config.yaml
model: "class-conditioned image diffusion model"
dataset: "retinal OCT scans (Kermany 2017)"
train_examples: 24607
image_size: 48
horizontal_flip: true
conditioning: "class"
arch: "dit"
objective: "edm"
cond_dim: 192
targets: ["finding"]
num_classes: 4
cond_dropout: 0.1
norm: "layernorm"
activation: "gelu"
mlp_ratio: 4
head_dim: 32
fused_qkv: true
qk_norm: false
inner_norm: false
moe: "expert_choice"
num_experts: 8
moe_every: 2
expert_mlp_ratio: 0.5
experts_per_token: 2
shared_expert: false
patch_size: [8, 8]
layers: 8
width: 192
positions: "rope"
optimizer: "soap"
beta2: 0.99
lr: 0.0018
beta1: 0.95
shampoo_beta: 0.95
eps: 1e-08
precondition_frequency: 32
max_precond_dim: 1536
one_sided: false
adamw_lr_other_params: 0.0013
grad_clip: 1.0
ema_decay: 0.999
steps: 28800
batch_size: 128
epochs: 149.8
lr_schedule: "step"
warmup_steps: 1440
weight_decay: 0.03
adamw_weight_decay_other_params: 0
Rows from block 3 of a small class-conditioned image diffusion model, named by matrix and row number. Rows with one number within an expert belong to one neuron, the router's apart. Each number is 50 + 10 x the weight over its row's rms, rounded and kept within 0 to 99. All counts start at 0. After the name is the row's rms in percent of the matrix's.
Before each expert's rows are labels from the 100 images, of 14976 (inputs lightly noised), where the router gives the expert most weight on average: "top examples" is what is common among them; "peak at" is the part of the image that holds the peak. Only what is clearly more common there than usual is listed. The data: retinal OCT scans (Kermany 2017).
# router: router (model.blocks.3.mlp.router.weight, 8x192, trained with AdamW), inputs 96-191
# up: expert up (model.blocks.3.mlp.up, 8x96x192), inputs 96-191
# down: expert down (model.blocks.3.mlp.down, 8x192x96, transposed), outputs 96-191

# expert 5
top examples: finding: choroidal neovascularization
peak at: middle right; middle left
router.5 094:59 53 26 64 58 60 52 54 45 47 60 34 51 48 34 42 48 47 67 47 58 46 45 43 51 46 37 43 53 48 36 58 46 35 39 42 60 43 27 42 56 46 49 48 52 47 57 64 58 46 66 48 57 48 21 55 53 37 48 55 37 52 40 53 47 57 39 48 50 58 81 59 25 46 60 50 52 61 58 47 50 48 50 56 65 55 40 24 43 52 54 49 48 56 45 55
up.0 114:54 49 62 45 31 56 31 60 43 43 59 53 36 53 45 67 48 53 49 28 52 48 36 53 54 46 73 62 67 69 68 52 48 51 49 55 36 55 85 43 49 48 51 40 67 44 70 49 45 56 61 54 56 57 41 59 53 44 44 50 39 53 58 55 48 53 40 43 60 65 45 38 44 58 49 57 49 51 40 53 35 40 47 40 34 63 67 65 31 50 38 75 59 65 55 49
down.0 115:46 60 56 45 37 75 43 68 49 40 45 48 40 73 51 48 53 49 40 64 47 43 58 54 52 46 55 32 52 41 66 60 28 62 55 54 50 31 46 51 43 48 57 59 71 34 37 24 39 58 48 45 54 48 78 45 51 47 63 51 51 56 50 42 42 39 44 61 66 54 47 53 59 45 50 51 72 58 60 44 33 47 65 55 57 46 73 61 55 49 53 53 43 49 57 55
up.1 084:40 61 59 50 35 68 46 58 46 32 46 46 26 40 49 53 70 56 67 45 34 55 48 56 43 51 33 52 59 51 57 44 43 44 46 43 35 47 54 53 49 50 69 61 47 51 70 36 42 58 39 41 36 45 33 37 55 52 56 31 52 38 41 58 57 50 57 52 31 50 44 53 40 55 31 53 52 64 47 44 48 35 41 45 50 55 61 50 56 44 48 54 56 65 53 49
down.1 106:45 55 31 45 59 66 47 46 44 60 42 48 33 68 57 55 70 67 54 57 51 52 57 56 68 52 47 56 61 63 46 45 43 60 49 51 66 67 60 39 63 65 31 43 59 53 22 43 49 26 50 44 59 58 45 32 62 41 62 50 29 42 43 54 52 53 59 52 51 42 69 45 48 42 50 50 56 61 61 56 54 59 41 41 46 54 55 66 46 48 53 61 53 45 42 52
up.2 096:48 52 71 48 27 53 59 44 50 41 54 40 47 40 31 54 39 49 42 57 50 54 73 49 64 45 71 34 49 42 47 51 43 51 59 52 68 26 58 40 59 53 51 45 46 45 31 54 48 33 65 43 40 54 41 60 49 50 49 53 38 55 56 47 57 50 55 53 42 53 48 49 41 41 51 61 50 57 51 48 47 43 62 63 48 38 19 53 52 39 45 60 46 47 55 44
down.2 113:45 38 76 36 64 56 52 46 52 48 50 45 73 38 42 50 54 43 51 63 52 42 28 51 51 57 60 39 45 57 33 51 41 43 60 45 32 76 41 51 49 56 56 37 55 53 33 52 51 60 56 54 61 67 37 53 60 59 49 42 41 58 48 50 59 53 57 42 35 45 43 56 55 39 40 65 60 65 53 56 43 65 46 61 39 50 39 60 62 41 44 60 51 45 35 46
up.3 102:38 64 53 56 57 59 68 51 58 63 61 55 50 44 68 56 73 56 62 69 47 58 54 67 44 45 65 41 54 50 61 48 44 35 67 32 57 33 39 46 68 62 49 42 52 57 57 46 35 49 57 43 45 46 49 50 66 54 34 56 27 54 52 48 43 53 56 41 41 47 54 47 63 25 44 51 30 81 53 58 54 44 51 41 42 53 62 54 31 51 28 34 70 40 58 41
down.3 106:63 36 69 55 58 62 35 78 59 44 50 46 56 42 42 63 55 59 59 58 52 64 36 52 56 48 45 49 42 40 53 41 47 56 43 45 48 39 61 59 67 54 50 42 44 44 48 40 23 42 38 41 54 59 56 62 34 44 47 52 47 70 56 54 46 52 76 30 54 39 69 41 32 38 57 43 46 63 45 48 61 47 34 53 44 59 54 54 60 31 69 66 45 54 46 60
up.4 097:42 43 37 39 54 46 55 26 42 39 42 28 45 38 38 60 68 49 51 61 39 57 59 53 42 60 73 42 46 71 62 49 44 47 48 41 71 63 47 50 28 42 39 48 36 59 65 45 51 60 39 51 55 45 39 46 54 30 45 47 56 43 36 61 68 49 49 56 45 66 47 41 47 61 44 49 42 36 42 67 51 45 44 53 46 45 49 63 67 43 36 52 60 60 61 52
down.4 102:46 55 72 49 61 58 61 59 56 54 41 45 37 71 45 38 52 44 61 47 49 52 44 50 39 45 52 57 61 70 53 58 40 53 56 51 55 56 59 55 59 64 33 51 66 41 50 57 61 86 60 50 39 45 59 55 45 57 62 52 34 44 25 45 52 38 54 51 68 49 52 36 50 46 26 58 66 59 34 49 41 38 63 43 46 64 55 55 59 50 55 38 50 52 39 44
up.5 095:41 55 28 63 49 46 50 42 52 59 53 43 55 47 34 59 36 43 42 47 31 50 62 55 41 57 45 28 48 44 42 35 42 64 39 50 46 49 43 42 36 57 46 32 54 48 53 37 39 38 56 40 51 48 22 71 38 71 30 36 42 46 45 27 47 44 69 46 55 65 50 42 38 39 53 44 43 55 49 29 53 53 42 40 49 44 44 26 50 63 35 57 39 48 61 50
down.5 092:56 50 75 45 52 42 42 63 54 35 53 55 54 59 68 50 59 55 60 72 29 47 63 36 27 58 49 61 62 44 60 67 57 51 60 55 47 52 42 46 43 55 45 38 55 51 35 39 46 81 38 50 63 55 50 43 46 63 53 50 50 38 34 50 35 44 68 59 63 65 48 60 48 45 40 45 56 65 51 44 32 40 54 56 59 50 53 61 52 38 52 26 42 61 52 50
up.6 085:48 47 23 48 61 59 51 29 44 48 56 47 51 49 35 55 33 65 36 36 67 56 66 66 51 54 61 56 42 58 44 49 42 42 54 39 52 64 53 57 37 42 49 59 57 42 39 52 43 52 58 51 46 45 49 49 60 43 60 66 49 65 47 34 51 67 59 53 57 29 66 38 38 49 49 50 47 45 38 36 39 45 64 58 58 35 53 41 53 47 55 66 62 50 31 57
down.6 093:51 48 59 55 47 72 40 59 41 42 42 52 69 56 41 48 52 51 31 68 64 75 49 57 53 63 45 37 51 72 55 50 45 49 50 55 71 54 56 48 46 58 51 53 38 46 58 70 34 55 59 37 38 48 47 40 50 35 52 51 47 54 68 56 63 42 55 52 53 37 45 43 35 58 38 51 50 48 62 53 75 26 55 39 45 43 61 49 34 50 59 38 39 63 51 54
up.7 095:20 48 26 57 60 47 45 68 45 47 53 59 60 56 44 32 53 49 69 49 59 55 42 51 46 75 41 53 68 59 55 40 43 47 47 55 59 43 45 48 57 58 63 40 39 34 40 60 42 54 42 39 54 55 35 34 52 53 62 40 41 55 51 48 37 42 73 44 44 46 54 49 47 41 65 48 54 63 24 21 51 31 38 53 47 63 52 46 50 46 50 63 50 48 52 44
down.7 083:57 50 88 47 55 24 47 75 46 24 52 56 72 49 42 44 41 51 49 61 53 45 34 51 62 50 48 52 56 57 38 48 49 46 47 52 31 60 59 45 78 52 60 53 49 44 41 59 25 62 45 66 38 50 68 52 49 53 49 48 58 56 59 41 48 46 59 62 33 67 39 46 57 55 33 42 45 48 61 51 46 47 35 63 43 57 51 34 52 53 56 39 42 46 55 48
up.8 093:46 41 48 45 36 37 37 39 46 63 61 62 42 72 33 52 39 47 71 64 56 48 49 37 61 52 42 47 48 52 28 44 56 41 54 57 77 35 39 30 48 68 58 51 50 37 62 35 59 52 53 44 66 52 48 55 48 52 60 44 56 55 49 56 53 48 46 33 58 40 50 51 55 50 56 50 21 54 56 50 44 31 62 31 48 46 60 51 27 51 55 60 52 65 31 46
down.8 118:54 52 44 46 46 53 65 39 47 39 55 48 29 41 47 58 52 47 74 60 50 36 50 63 48 63 48 60 50 45 48 61 48 44 45 55 35 31 51 48 36 40 37 50 59 61 50 29 56 35 33 43 46 49 44 45 40 52 53 56 58 57 38 39 52 47 47 41 62 38 64 50 45 60 57 62 39 53 47 53 61 62 59 33 47 45 42 60 64 39 59 42 51 51 40 43
up.9 132:40 47 49 48 43 40 56 49 46 51 71 59 29 62 41 36 46 55 48 56 40 45 53 69 75 35 51 47 54 52 46 42 44 48 64 54 67 39 49 34 55 22 52 41 67 43 42 47 54 52 49 60 62 55 49 50 49 44 54 44 45 60 45 43 13 58 35 38 52 50 60 50 49 36 48 45 40 60 58 31 58 50 62 36 57 52 48 56 44 37 37 52 50 48 69 52
down.9 108:42 51 49 54 53 49 45 56 53 56 77 43 58 48 53 36 45 65 41 39 52 49 56 29 71 27 48 50 42 62 45 50 31 55 52 46 62 53 50 57 60 71 43 40 32 37 51 59 44 48 51 66 32 50 54 45 60 56 58 52 49 44 47 48 09 60 60 65 53 48 51 56 46 47 58 39 51 39 53 58 49 54 45 44 51 46 59 39 50 60 45 55 49 49 87 52
up.10 081:68 59 51 45 54 51 39 43 68 53 37 50 47 62 50 44 43 48 57 32 43 72 45 72 51 42 62 53 63 53 27 53 44 53 59 67 66 59 52 39 53 57 36 41 55 52 64 52 38 62 60 24 38 57 54 52 58 52 48 35 48 53 52 53 51 61 67 46 51 51 47 27 42 44 57 48 40 40 51 16 59 45 50 48 55 65 45 49 43 44 35 50 35 46 55 57
down.10 093:48 43 48 54 49 35 32 29 44 27 51 65 59 31 45 47 41 52 65 41 41 56 37 51 39 51 45 32 40 54 48 28 62 46 57 52 32 42 49 55 53 46 82 31 40 58 57 55 41 53 31 43 55 55 49 41 47 52 33 50 40 45 57 62 50 48 56 65 61 59 43 42 46 52 56 47 36 53 50 32 41 50 68 47 54 53 51 55 61 64 57 35 46 64 54 55

# expert 4
top examples: finding: normal
peak at: bottom right; bottom left
router.4 082:60 68 44 39 57 43 67 50 56 40 56 51 45 74 54 64 59 52 47 51 55 45 61 21 57 44 68 43 52 40 56 34 55 34 60 55 44 53 66 48 36 44 32 59 65 38 42 51 39 51 53 56 33 38 66 44 52 43 44 52 56 43 61 52 53 30 48 48 76 51 38 71 61 45 52 49 51 45 51 61 42 49 55 49 50 33 50 66 65 57 76 46 50 45 46 46
up.0 107:55 37 58 46 61 36 35 54 50 66 42 53 55 48 34 51 63 50 31 40 42 59 34 57 42 48 44 51 43 49 57 53 47 43 52 62 73 67 38 62 64 46 64 45 38 52 69 54 42 38 52 61 36 62 38 47 46 54 54 38 55 57 44 49 46 31 69 53 35 56 47 36 52 60 29 31 63 32 45 59 57 39 53 41 53 36 45 49 67 52 31 41 55 31 38 48
down.0 104:46 60 48 67 46 49 48 33 40 45 45 38 64 62 66 54 47 53 40 61 53 51 49 44 53 46 54 30 49 42 40 48 42 51 53 39 44 45 50 45 51 53 31 31 41 51 36 43 50 69 46 61 58 51 50 46 58 59 42 64 46 71 40 63 31 47 68 75 44 47 33 16 70 55 64 36 64 55 52 56 72 52 54 40 51 41 60 63 45 36 35 58 60 28 58 58
up.1 112:32 61 48 61 36 56 54 27 36 59 51 49 62 41 49 66 52 57 50 64 41 64 48 46 43 53 55 53 50 58 56 48 46 63 62 44 37 34 46 55 45 62 45 45 56 46 53 55 42 63 40 54 73 58 42 49 65 60 53 37 57 47 30 39 63 49 37 66 54 44 39 74 65 45 20 56 46 44 39 60 46 55 46 51 39 34 36 67 55 44 48 46 64 48 61 49
down.1 110:41 39 60 60 33 41 59 50 49 54 62 54 60 47 52 50 57 55 34 52 47 40 68 52 44 56 29 46 38 33 40 37 40 39 41 41 56 61 76 41 39 36 58 53 40 61 56 74 43 48 43 71 53 44 55 51 58 34 45 51 56 60 50 62 56 47 58 51 31 49 70 45 47 54 39 51 45 41 65 41 39 45 60 58 50 56 52 57 37 45 31 68 52 46 56 51
up.2 094:60 59 47 63 57 56 58 47 61 56 46 53 40 51 54 68 58 36 41 34 74 55 58 42 50 56 46 61 71 54 61 47 44 42 52 47 50 38 57 75 64 50 63 42 47 44 64 74 67 44 54 51 51 60 61 55 70 75 47 51 48 56 40 46 57 37 62 46 57 58 46 48 39 42 41 67 54 45 54 52 48 79 30 50 59 54 45 64 47 40 52 58 57 66 30 37
down.2 080:50 54 60 45 59 53 43 51 57 53 42 43 37 50 53 58 43 49 56 42 68 59 76 56 57 44 55 34 49 35 48 53 46 63 51 48 45 36 59 59 54 52 60 52 41 52 45 73 59 47 61 56 49 51 43 60 55 63 51 65 39 44 51 43 46 69 58 42 63 64 58 46 50 48 60 36 40 51 49 40 50 27 31 52 59 43 49 33 52 56 42 55 56 56 42 51
up.3 095:56 54 60 53 61 58 54 49 67 50 36 55 53 63 52 39 57 44 39 39 52 45 51 52 64 64 52 58 50 54 49 32 66 52 51 53 39 53 60 35 44 56 48 68 57 65 45 51 35 53 71 61 56 53 45 39 40 37 54 47 53 70 58 55 45 47 53 45 43 53 43 48 56 59 30 41 38 62 36 48 53 48 49 51 59 47 38 35 52 44 39 43 45 44 51 73
down.3 099:59 46 59 43 41 73 42 47 76 61 28 55 38 55 52 64 66 49 38 52 43 35 41 61 40 40 51 39 47 31 47 55 62 47 62 45 46 45 49 56 51 63 42 40 30 45 55 37 35 57 50 74 51 30 44 54 42 52 47 50 44 61 56 55 32 38 43 50 45 47 44 55 53 61 50 63 26 46 58 47 55 46 55 43 43 41 64 56 41 60 52 66 52 59 60 58
up.4 100:41 55 36 48 31 50 50 58 57 76 52 55 33 32 33 60 51 46 37 36 17 47 48 61 49 40 55 46 38 44 55 39 44 63 46 45 40 67 52 44 36 65 46 49 53 62 67 64 51 51 40 42 57 51 48 54 43 54 58 74 53 40 52 35 52 70 61 43 54 37 45 47 70 49 64 58 50 53 50 57 56 43 46 50 58 42 34 39 41 48 42 65 49 63 54 63
down.4 105:44 50 58 53 37 48 51 64 63 68 48 52 40 46 55 47 72 58 47 53 48 63 67 44 30 63 69 43 36 30 54 52 45 33 59 49 44 36 52 52 52 37 36 48 38 51 53 64 72 44 45 44 61 45 35 43 46 38 55 56 51 57 47 47 52 46 52 59 59 51 52 32 57 53 41 40 37 51 50 47 30 50 53 62 41 57 46 45 49 60 55 68 64 41 50 54
up.5 097:60 42 32 46 39 61 49 52 41 51 64 44 50 41 33 54 37 61 53 45 45 45 51 51 58 52 52 70 29 48 42 38 48 64 27 72 46 40 38 48 58 47 36 65 50 50 55 56 57 50 53 51 55 54 51 50 53 55 48 63 44 52 59 41 56 51 50 53 32 46 50 48 52 60 73 61 67 52 46 44 65 46 57 36 74 48 62 40 55 75 38 51 22 53 65 43
down.5 093:57 36 75 53 52 43 48 53 51 57 47 60 50 67 65 55 39 49 51 56 39 44 55 58 48 44 54 37 43 39 60 55 35 61 47 56 44 41 70 56 26 59 58 55 34 50 66 56 71 52 53 30 52 52 59 54 52 31 45 39 42 45 52 52 47 39 48 35 48 46 57 61 51 49 38 45 46 40 43 35 34 62 54 55 59 52 68 58 47 37 30 52 38 60 47 46
up.6 083:65 56 63 61 46 57 31 35 45 49 45 27 67 61 57 50 47 42 53 49 44 47 55 46 52 55 61 37 42 49 47 58 42 68 57 64 42 55 56 46 59 40 32 37 36 32 48 59 24 33 48 47 52 51 53 58 29 46 46 57 51 47 45 43 55 45 67 47 58 33 35 62 56 39 29 48 52 66 59 55 34 43 39 29 40 56 65 55 54 62 43 62 53 52 49 46
down.6 083:50 49 48 46 57 56 46 33 41 56 48 44 67 50 63 56 67 58 53 53 54 53 53 49 41 64 43 67 44 37 33 46 30 32 42 52 36 57 44 59 56 55 54 44 41 42 44 80 62 36 77 58 41 49 44 61 47 47 41 52 62 64 39 45 53 63 58 58 71 41 49 63 61 53 43 53 53 57 51 49 57 64 26 55 54 53 55 37 48 51 53 46 22 45 42 49
up.7 127:61 39 47 56 44 54 36 49 46 58 39 50 59 46 73 58 33 50 58 50 48 67 49 52 45 31 40 51 61 52 47 46 52 41 51 34 50 50 49 39 50 58 42 55 39 59 54 42 51 55 54 45 79 42 57 32 36 40 41 52 41 33 47 52 59 44 59 35 43 60 31 30 49 38 43 46 47 64 48 43 45 59 40 43 55 40 58 40 33 44 61 55 62 56 49 53
down.7 107:40 54 56 38 54 54 42 63 31 44 60 61 44 51 42 62 48 52 51 48 50 60 57 46 44 39 39 51 44 49 38 60 61 52 52 36 43 39 57 57 48 67 62 41 57 42 55 61 37 41 52 32 29 49 38 53 52 35 40 36 48 51 59 58 54 46 49 58 59 51 52 49 43 53 37 67 36 60 43 42 56 52 58 47 49 41 54 40 57 63 47 51 76 49 58 52
up.8 107:37 45 55 27 54 37 53 58 31 71 49 44 59 52 60 46 59 58 55 42 62 32 58 60 49 54 45 36 30 49 43 45 51 47 54 53 53 50 59 60 50 59 57 33 33 47 46 59 45 61 44 39 57 52 46 32 61 55 60 40 41 48 53 54 54 56 59 44 46 33 37 56 54 43 28 45 42 48 46 66 42 49 36 50 48 38 57 55 38 54 53 45 49 57 45 44
down.8 115:58 56 46 52 55 65 44 51 47 50 46 39 33 32 42 51 52 51 42 58 60 30 42 57 45 51 50 20 43 62 40 36 55 65 41 49 52 50 31 35 44 56 48 38 59 59 52 59 43 55 54 49 40 46 67 60 57 33 59 63 50 76 57 52 40 29 46 47 41 57 38 58 40 39 56 53 51 45 36 59 38 45 42 65 57 53 45 47 56 50 42 26 65 56 44 58
up.9 096:41 40 57 48 33 47 46 62 48 47 43 30 48 39 46 55 61 30 49 55 50 52 49 56 55 45 40 58 45 54 49 36 59 60 56 67 57 52 52 54 61 41 61 37 33 51 47 59 56 42 76 53 55 66 65 60 40 48 53 44 38 51 54 59 47 52 53 39 37 60 31 57 57 44 46 65 53 61 55 55 37 65 51 31 46 44 52 47 29 50 52 50 60 68 40 44
down.9 109:44 54 75 59 51 61 58 70 54 53 49 37 61 36 57 59 36 45 53 60 52 49 53 45 48 37 43 54 48 42 40 46 58 62 47 42 41 56 68 69 31 40 57 39 39 60 64 42 51 54 40 51 47 50 47 51 64 52 51 51 54 52 49 54 41 30 47 44 32 58 48 27 43 50 51 45 47 46 33 44 38 52 62 58 49 74 56 57 68 51 46 48 67 53 51 60
up.10 110:58 52 60 68 44 63 31 45 56 38 37 49 48 53 50 36 53 54 39 34 47 65 62 47 41 56 67 41 41 46 57 55 31 53 52 51 58 64 54 50 63 35 25 55 50 49 52 43 48 47 48 41 43 51 46 39 25 49 52 42 63 67 60 32 26 52 46 33 45 43 43 31 59 55 67 48 45 52 55 39 57 56 52 59 40 67 64 35 48 53 41 49 29 51 53 59
down.10 098:43 59 49 60 54 55 71 32 50 44 39 39 25 73 47 43 54 56 52 48 41 54 36 43 53 46 70 60 58 54 73 50 42 68 67 57 27 50 62 44 57 51 45 52 71 49 23 40 38 65 56 48 54 55 42 47 34 44 55 56 35 52 58 48 63 39 47 53 42 60 59 55 49 34 50 57 54 52 54 53 41 42 47 53 41 43 57 53 61 49 50 44 39 53 55 50

# expert 0
top examples: finding: choroidal neovascularization
peak at: top centre
router.0 116:54 35 58 56 63 57 53 42 55 61 49 29 33 25 35 42 77 51 37 43 46 64 47 43 50 59 62 52 45 49 38 46 62 66 60 43 66 53 54 47 45 49 40 31 39 47 75 59 52 44 57 58 44 49 54 55 32 46 42 56 41 57 55 48 52 44 46 37 50 70 31 58 64 53 58 41 69 48 65 47 31 62 54 50 59 60 57 46 57 46 40 48 53 52 47 71
up.0 083:54 38 45 38 44 36 44 62 55 54 50 52 49 42 67 33 49 43 59 51 40 54 64 56 65 44 37 57 44 36 62 38 72 50 48 59 41 51 41 52 50 46 46 44 44 50 59 41 61 52 52 55 36 41 38 32 52 49 43 43 61 37 57 54 38 55 53 40 62 56 42 42 55 54 47 55 65 43 55 54 82 48 51 48 53 54 62 51 40 46 60 39 41 62 52 58
down.0 100:57 54 49 30 53 60 45 37 44 55 44 45 44 47 52 48 63 51 46 57 56 48 39 44 33 56 45 46 43 54 52 37 51 56 58 54 48 37 50 46 58 62 50 47 37 48 48 60 52 66 48 54 59 48 58 50 57 55 49 60 47 42 46 42 47 47 51 51 32 43 47 55 38 47 60 46 40 55 56 56 75 62 31 52 54 48 35 70 49 48 63 17 37 44 54 35
up.1 082:60 48 55 38 50 52 59 60 58 49 54 52 49 60 37 60 45 61 52 49 64 51 66 50 40 56 59 55 47 58 42 42 65 53 47 45 35 57 47 53 38 61 35 43 66 40 56 54 62 43 44 41 46 61 55 69 39 46 44 42 60 48 75 36 50 46 50 67 47 51 43 59 44 60 67 43 51 49 47 52 44 57 65 30 52 58 49 37 47 45 47 55 43 58 67 64
down.1 087:42 55 41 56 45 53 71 42 60 35 34 46 52 49 50 53 35 52 61 50 48 54 46 53 61 53 30 70 42 59 38 57 65 51 44 50 47 35 49 49 33 46 69 35 36 58 47 57 57 67 48 60 39 44 72 54 44 54 48 38 51 36 51 37 37 56 44 62 59 51 42 53 40 36 43 21 47 46 48 49 41 54 51 48 55 53 54 59 39 48 60 60 44 57 62 46
up.2 115:54 56 59 58 51 46 60 59 44 55 47 57 72 62 66 54 59 47 70 53 38 49 59 52 33 57 57 55 26 65 49 49 46 59 51 51 37 57 52 62 63 53 44 54 46 52 66 55 48 47 40 48 56 73 50 55 47 54 50 45 46 60 38 61 51 41 71 59 42 38 43 41 43 75 37 68 44 54 26 55 47 55 51 50 47 56 48 35 32 54 59 53 40 71 53 42
down.2 109:41 54 33 52 46 34 50 52 51 50 50 60 04 45 61 39 43 50 58 38 67 45 43 42 40 46 51 48 51 45 53 57 51 57 34 49 47 32 34 48 56 67 46 77 42 62 44 49 52 54 37 39 40 45 51 48 47 40 39 49 33 47 47 48 57 63 34 54 58 70 51 62 64 44 51 36 64 68 44 44 53 26 39 38 71 44 51 61 48 57 33 34 49 55 50 44
up.3 106:37 53 57 59 45 53 58 50 65 51 43 69 51 57 43 50 67 63 50 78 45 54 70 45 36 48 74 44 47 42 57 43 45 31 42 53 54 31 44 50 74 58 48 45 39 35 66 39 41 48 58 57 52 37 62 58 56 62 47 49 45 48 71 51 24 57 51 53 60 48 41 42 57 39 69 41 46 57 55 48 46 44 47 51 53 44 43 44 48 46 48 46 59 48 52 55
down.3 092:42 53 58 55 47 56 56 50 56 52 44 37 74 47 48 50 52 62 39 55 32 58 49 47 44 52 62 54 58 45 55 78 50 66 41 60 33 44 51 36 48 46 54 44 49 45 56 52 33 49 37 51 54 50 40 64 35 59 63 37 48 54 68 50 41 45 50 58 60 41 49 63 56 38 55 54 50 59 51 53 56 38 57 57 59 31 55 53 37 60 52 34 53 27 45 62
up.4 124:63 43 52 52 41 41 50 65 55 54 49 46 54 44 43 48 70 42 51 68 49 48 44 45 58 53 51 37 53 61 47 46 48 32 45 47 46 52 56 51 64 50 70 60 28 43 58 35 51 24 55 50 44 56 46 42 33 44 45 43 60 44 55 45 38 52 63 42 44 58 55 49 29 53 63 38 63 44 50 70 57 54 48 60 45 58 50 49 42 58 67 35 57 51 35 43
down.4 121:44 43 66 54 63 44 54 59 39 30 52 55 37 46 52 44 51 45 44 34 49 50 42 49 63 48 32 63 58 41 47 41 48 58 29 44 45 53 58 39 62 62 44 25 62 48 44 46 51 35 56 61 53 51 51 51 27 62 61 55 53 57 34 43 61 56 43 34 42 53 48 30 58 39 30 75 59 48 59 63 41 51 49 39 38 51 71 47 42 38 67 52 35 39 59 44
up.5 104:53 49 56 52 59 39 55 48 70 51 48 37 37 54 50 50 50 64 26 54 49 64 59 34 49 62 49 54 47 54 51 35 62 53 49 33 66 49 52 38 49 72 37 51 36 36 64 52 53 42 55 60 61 53 61 65 48 57 26 58 49 50 58 49 54 41 28 55 57 49 48 58 37 50 47 48 67 61 56 48 55 67 54 54 60 54 49 40 39 36 47 55 51 42 50 47
down.5 114:47 52 51 35 53 42 41 46 47 61 69 52 58 49 51 66 42 30 59 53 50 48 52 43 62 63 58 37 74 51 46 58 64 51 30 41 56 54 35 65 39 61 52 65 69 54 45 67 53 52 51 36 40 53 56 64 59 54 45 36 40 50 56 58 58 54 51 49 59 51 45 40 41 53 45 26 64 54 43 52 44 46 51 64 45 66 54 52 70 63 50 49 50 57 60 44
up.6 115:53 64 46 53 59 40 56 52 54 43 61 47 42 68 49 34 53 76 31 52 61 56 60 64 39 33 71 44 69 47 56 45 56 58 53 50 49 51 38 36 53 50 46 49 45 45 69 46 41 55 41 59 44 54 48 44 45 58 63 36 46 69 64 60 63 55 64 29 60 48 52 60 50 34 62 50 52 69 42 45 52 40 48 41 45 28 53 47 46 42 41 48 40 41 40 51
down.6 108:46 45 51 53 53 30 49 54 40 58 54 49 66 30 55 40 28 80 38 57 49 35 51 46 43 37 38 36 47 57 50 60 55 52 48 45 58 57 54 54 51 45 53 57 53 52 45 51 53 54 59 52 62 58 61 54 50 56 50 49 60 56 37 42 63 45 46 32 53 33 53 35 47 43 41 53 50 65 43 44 54 57 53 48 57 40 62 54 52 63 56 66 52 52 43 50
up.7 100:41 47 47 41 60 37 59 67 55 59 65 46 53 53 44 47 51 57 56 26 44 39 53 41 55 32 43 48 46 54 46 59 63 28 40 67 48 55 62 60 38 60 53 55 60 56 57 55 54 49 58 44 47 54 57 36 50 69 45 31 42 45 52 44 54 50 55 51 48 45 45 52 65 57 43 37 58 40 39 34 50 50 52 45 51 49 59 42 71 53 40 39 35 41 44 60
down.7 107:60 47 31 34 57 58 66 64 56 45 41 59 54 49 60 41 35 48 41 44 62 63 66 54 47 42 32 58 40 32 53 41 37 55 52 48 55 54 65 59 49 21 61 47 60 29 37 40 58 49 61 40 61 48 42 44 41 55 46 50 55 71 54 58 54 45 55 37 40 47 49 44 32 49 68 37 37 39 60 53 57 58 48 39 37 48 60 62 61 64 45 41 63 58 49 67
up.8 111:48 58 48 33 59 38 46 52 45 56 55 53 52 58 46 42 59 67 63 29 39 67 49 45 40 39 39 65 51 54 50 54 59 40 37 29 41 30 66 56 61 65 62 56 68 54 48 55 49 34 34 43 46 42 49 49 40 45 34 43 54 24 45 41 64 54 38 44 49 50 51 42 57 54 31 41 47 47 54 40 55 59 49 58 41 72 49 51 57 38 41 46 52 51 46 65
down.8 117:41 62 51 47 52 48 74 59 56 49 57 55 41 62 37 44 71 65 60 45 44 20 50 62 52 45 56 58 45 52 42 42 37 41 47 55 52 41 45 32 55 42 63 63 49 58 44 58 45 59 66 48 49 42 56 46 61 49 55 48 50 44 50 42 34 60 34 58 48 48 34 51 59 52 51 49 48 53 61 47 43 52 52 66 45 45 44 32 44 49 61 48 53 55 50 48
up.9 088:50 41 35 38 37 46 46 72 44 49 50 68 42 52 42 49 22 49 35 29 50 44 66 53 57 47 48 57 43 65 53 46 61 44 51 53 48 40 40 74 49 47 39 59 56 45 52 38 57 61 48 53 55 56 44 56 39 25 40 50 47 42 65 53 39 33 48 46 57 45 56 57 84 54 61 27 38 44 48 31 44 58 54 45 62 37 54 40 55 59 52 21 50 49 63 38
down.9 089:51 51 67 64 38 42 43 58 47 64 52 47 39 57 54 57 54 57 36 40 42 52 56 49 35 61 50 71 48 58 49 40 69 48 52 45 40 54 48 37 44 50 62 73 44 57 46 48 66 67 53 52 47 43 34 47 63 41 42 43 44 39 48 56 62 53 65 44 48 56 47 45 66 55 54 46 40 56 54 35 59 35 43 36 44 49 75 95 45 31 36 44 46 44 63 48
up.10 090:65 36 47 63 56 53 51 68 61 50 52 49 39 42 39 65 42 46 48 41 49 38 50 52 36 67 55 79 32 37 51 44 59 51 49 50 42 55 52 55 48 70 53 38 59 42 61 64 34 55 30 46 35 48 53 63 58 45 48 49 39 49 46 47 51 54 44 41 65 50 46 42 51 52 59 42 34 44 44 40 46 44 66 52 44 67 49 57 45 35 43 45 53 27 58 53
down.10 101:49 60 51 54 49 57 61 57 52 54 39 40 55 43 39 54 43 59 42 42 39 60 43 67 44 42 50 57 37 61 61 81 63 60 34 81 48 56 63 64 49 56 46 55 50 53 39 50 47 54 29 31 41 47 42 65 34 65 62 47 41 66 35 41 52 64 41 46 54 49 46 25 40 49 49 49 44 39 57 28 52 45 45 45 56 43 50 38 45 48 44 57 50 30 56 66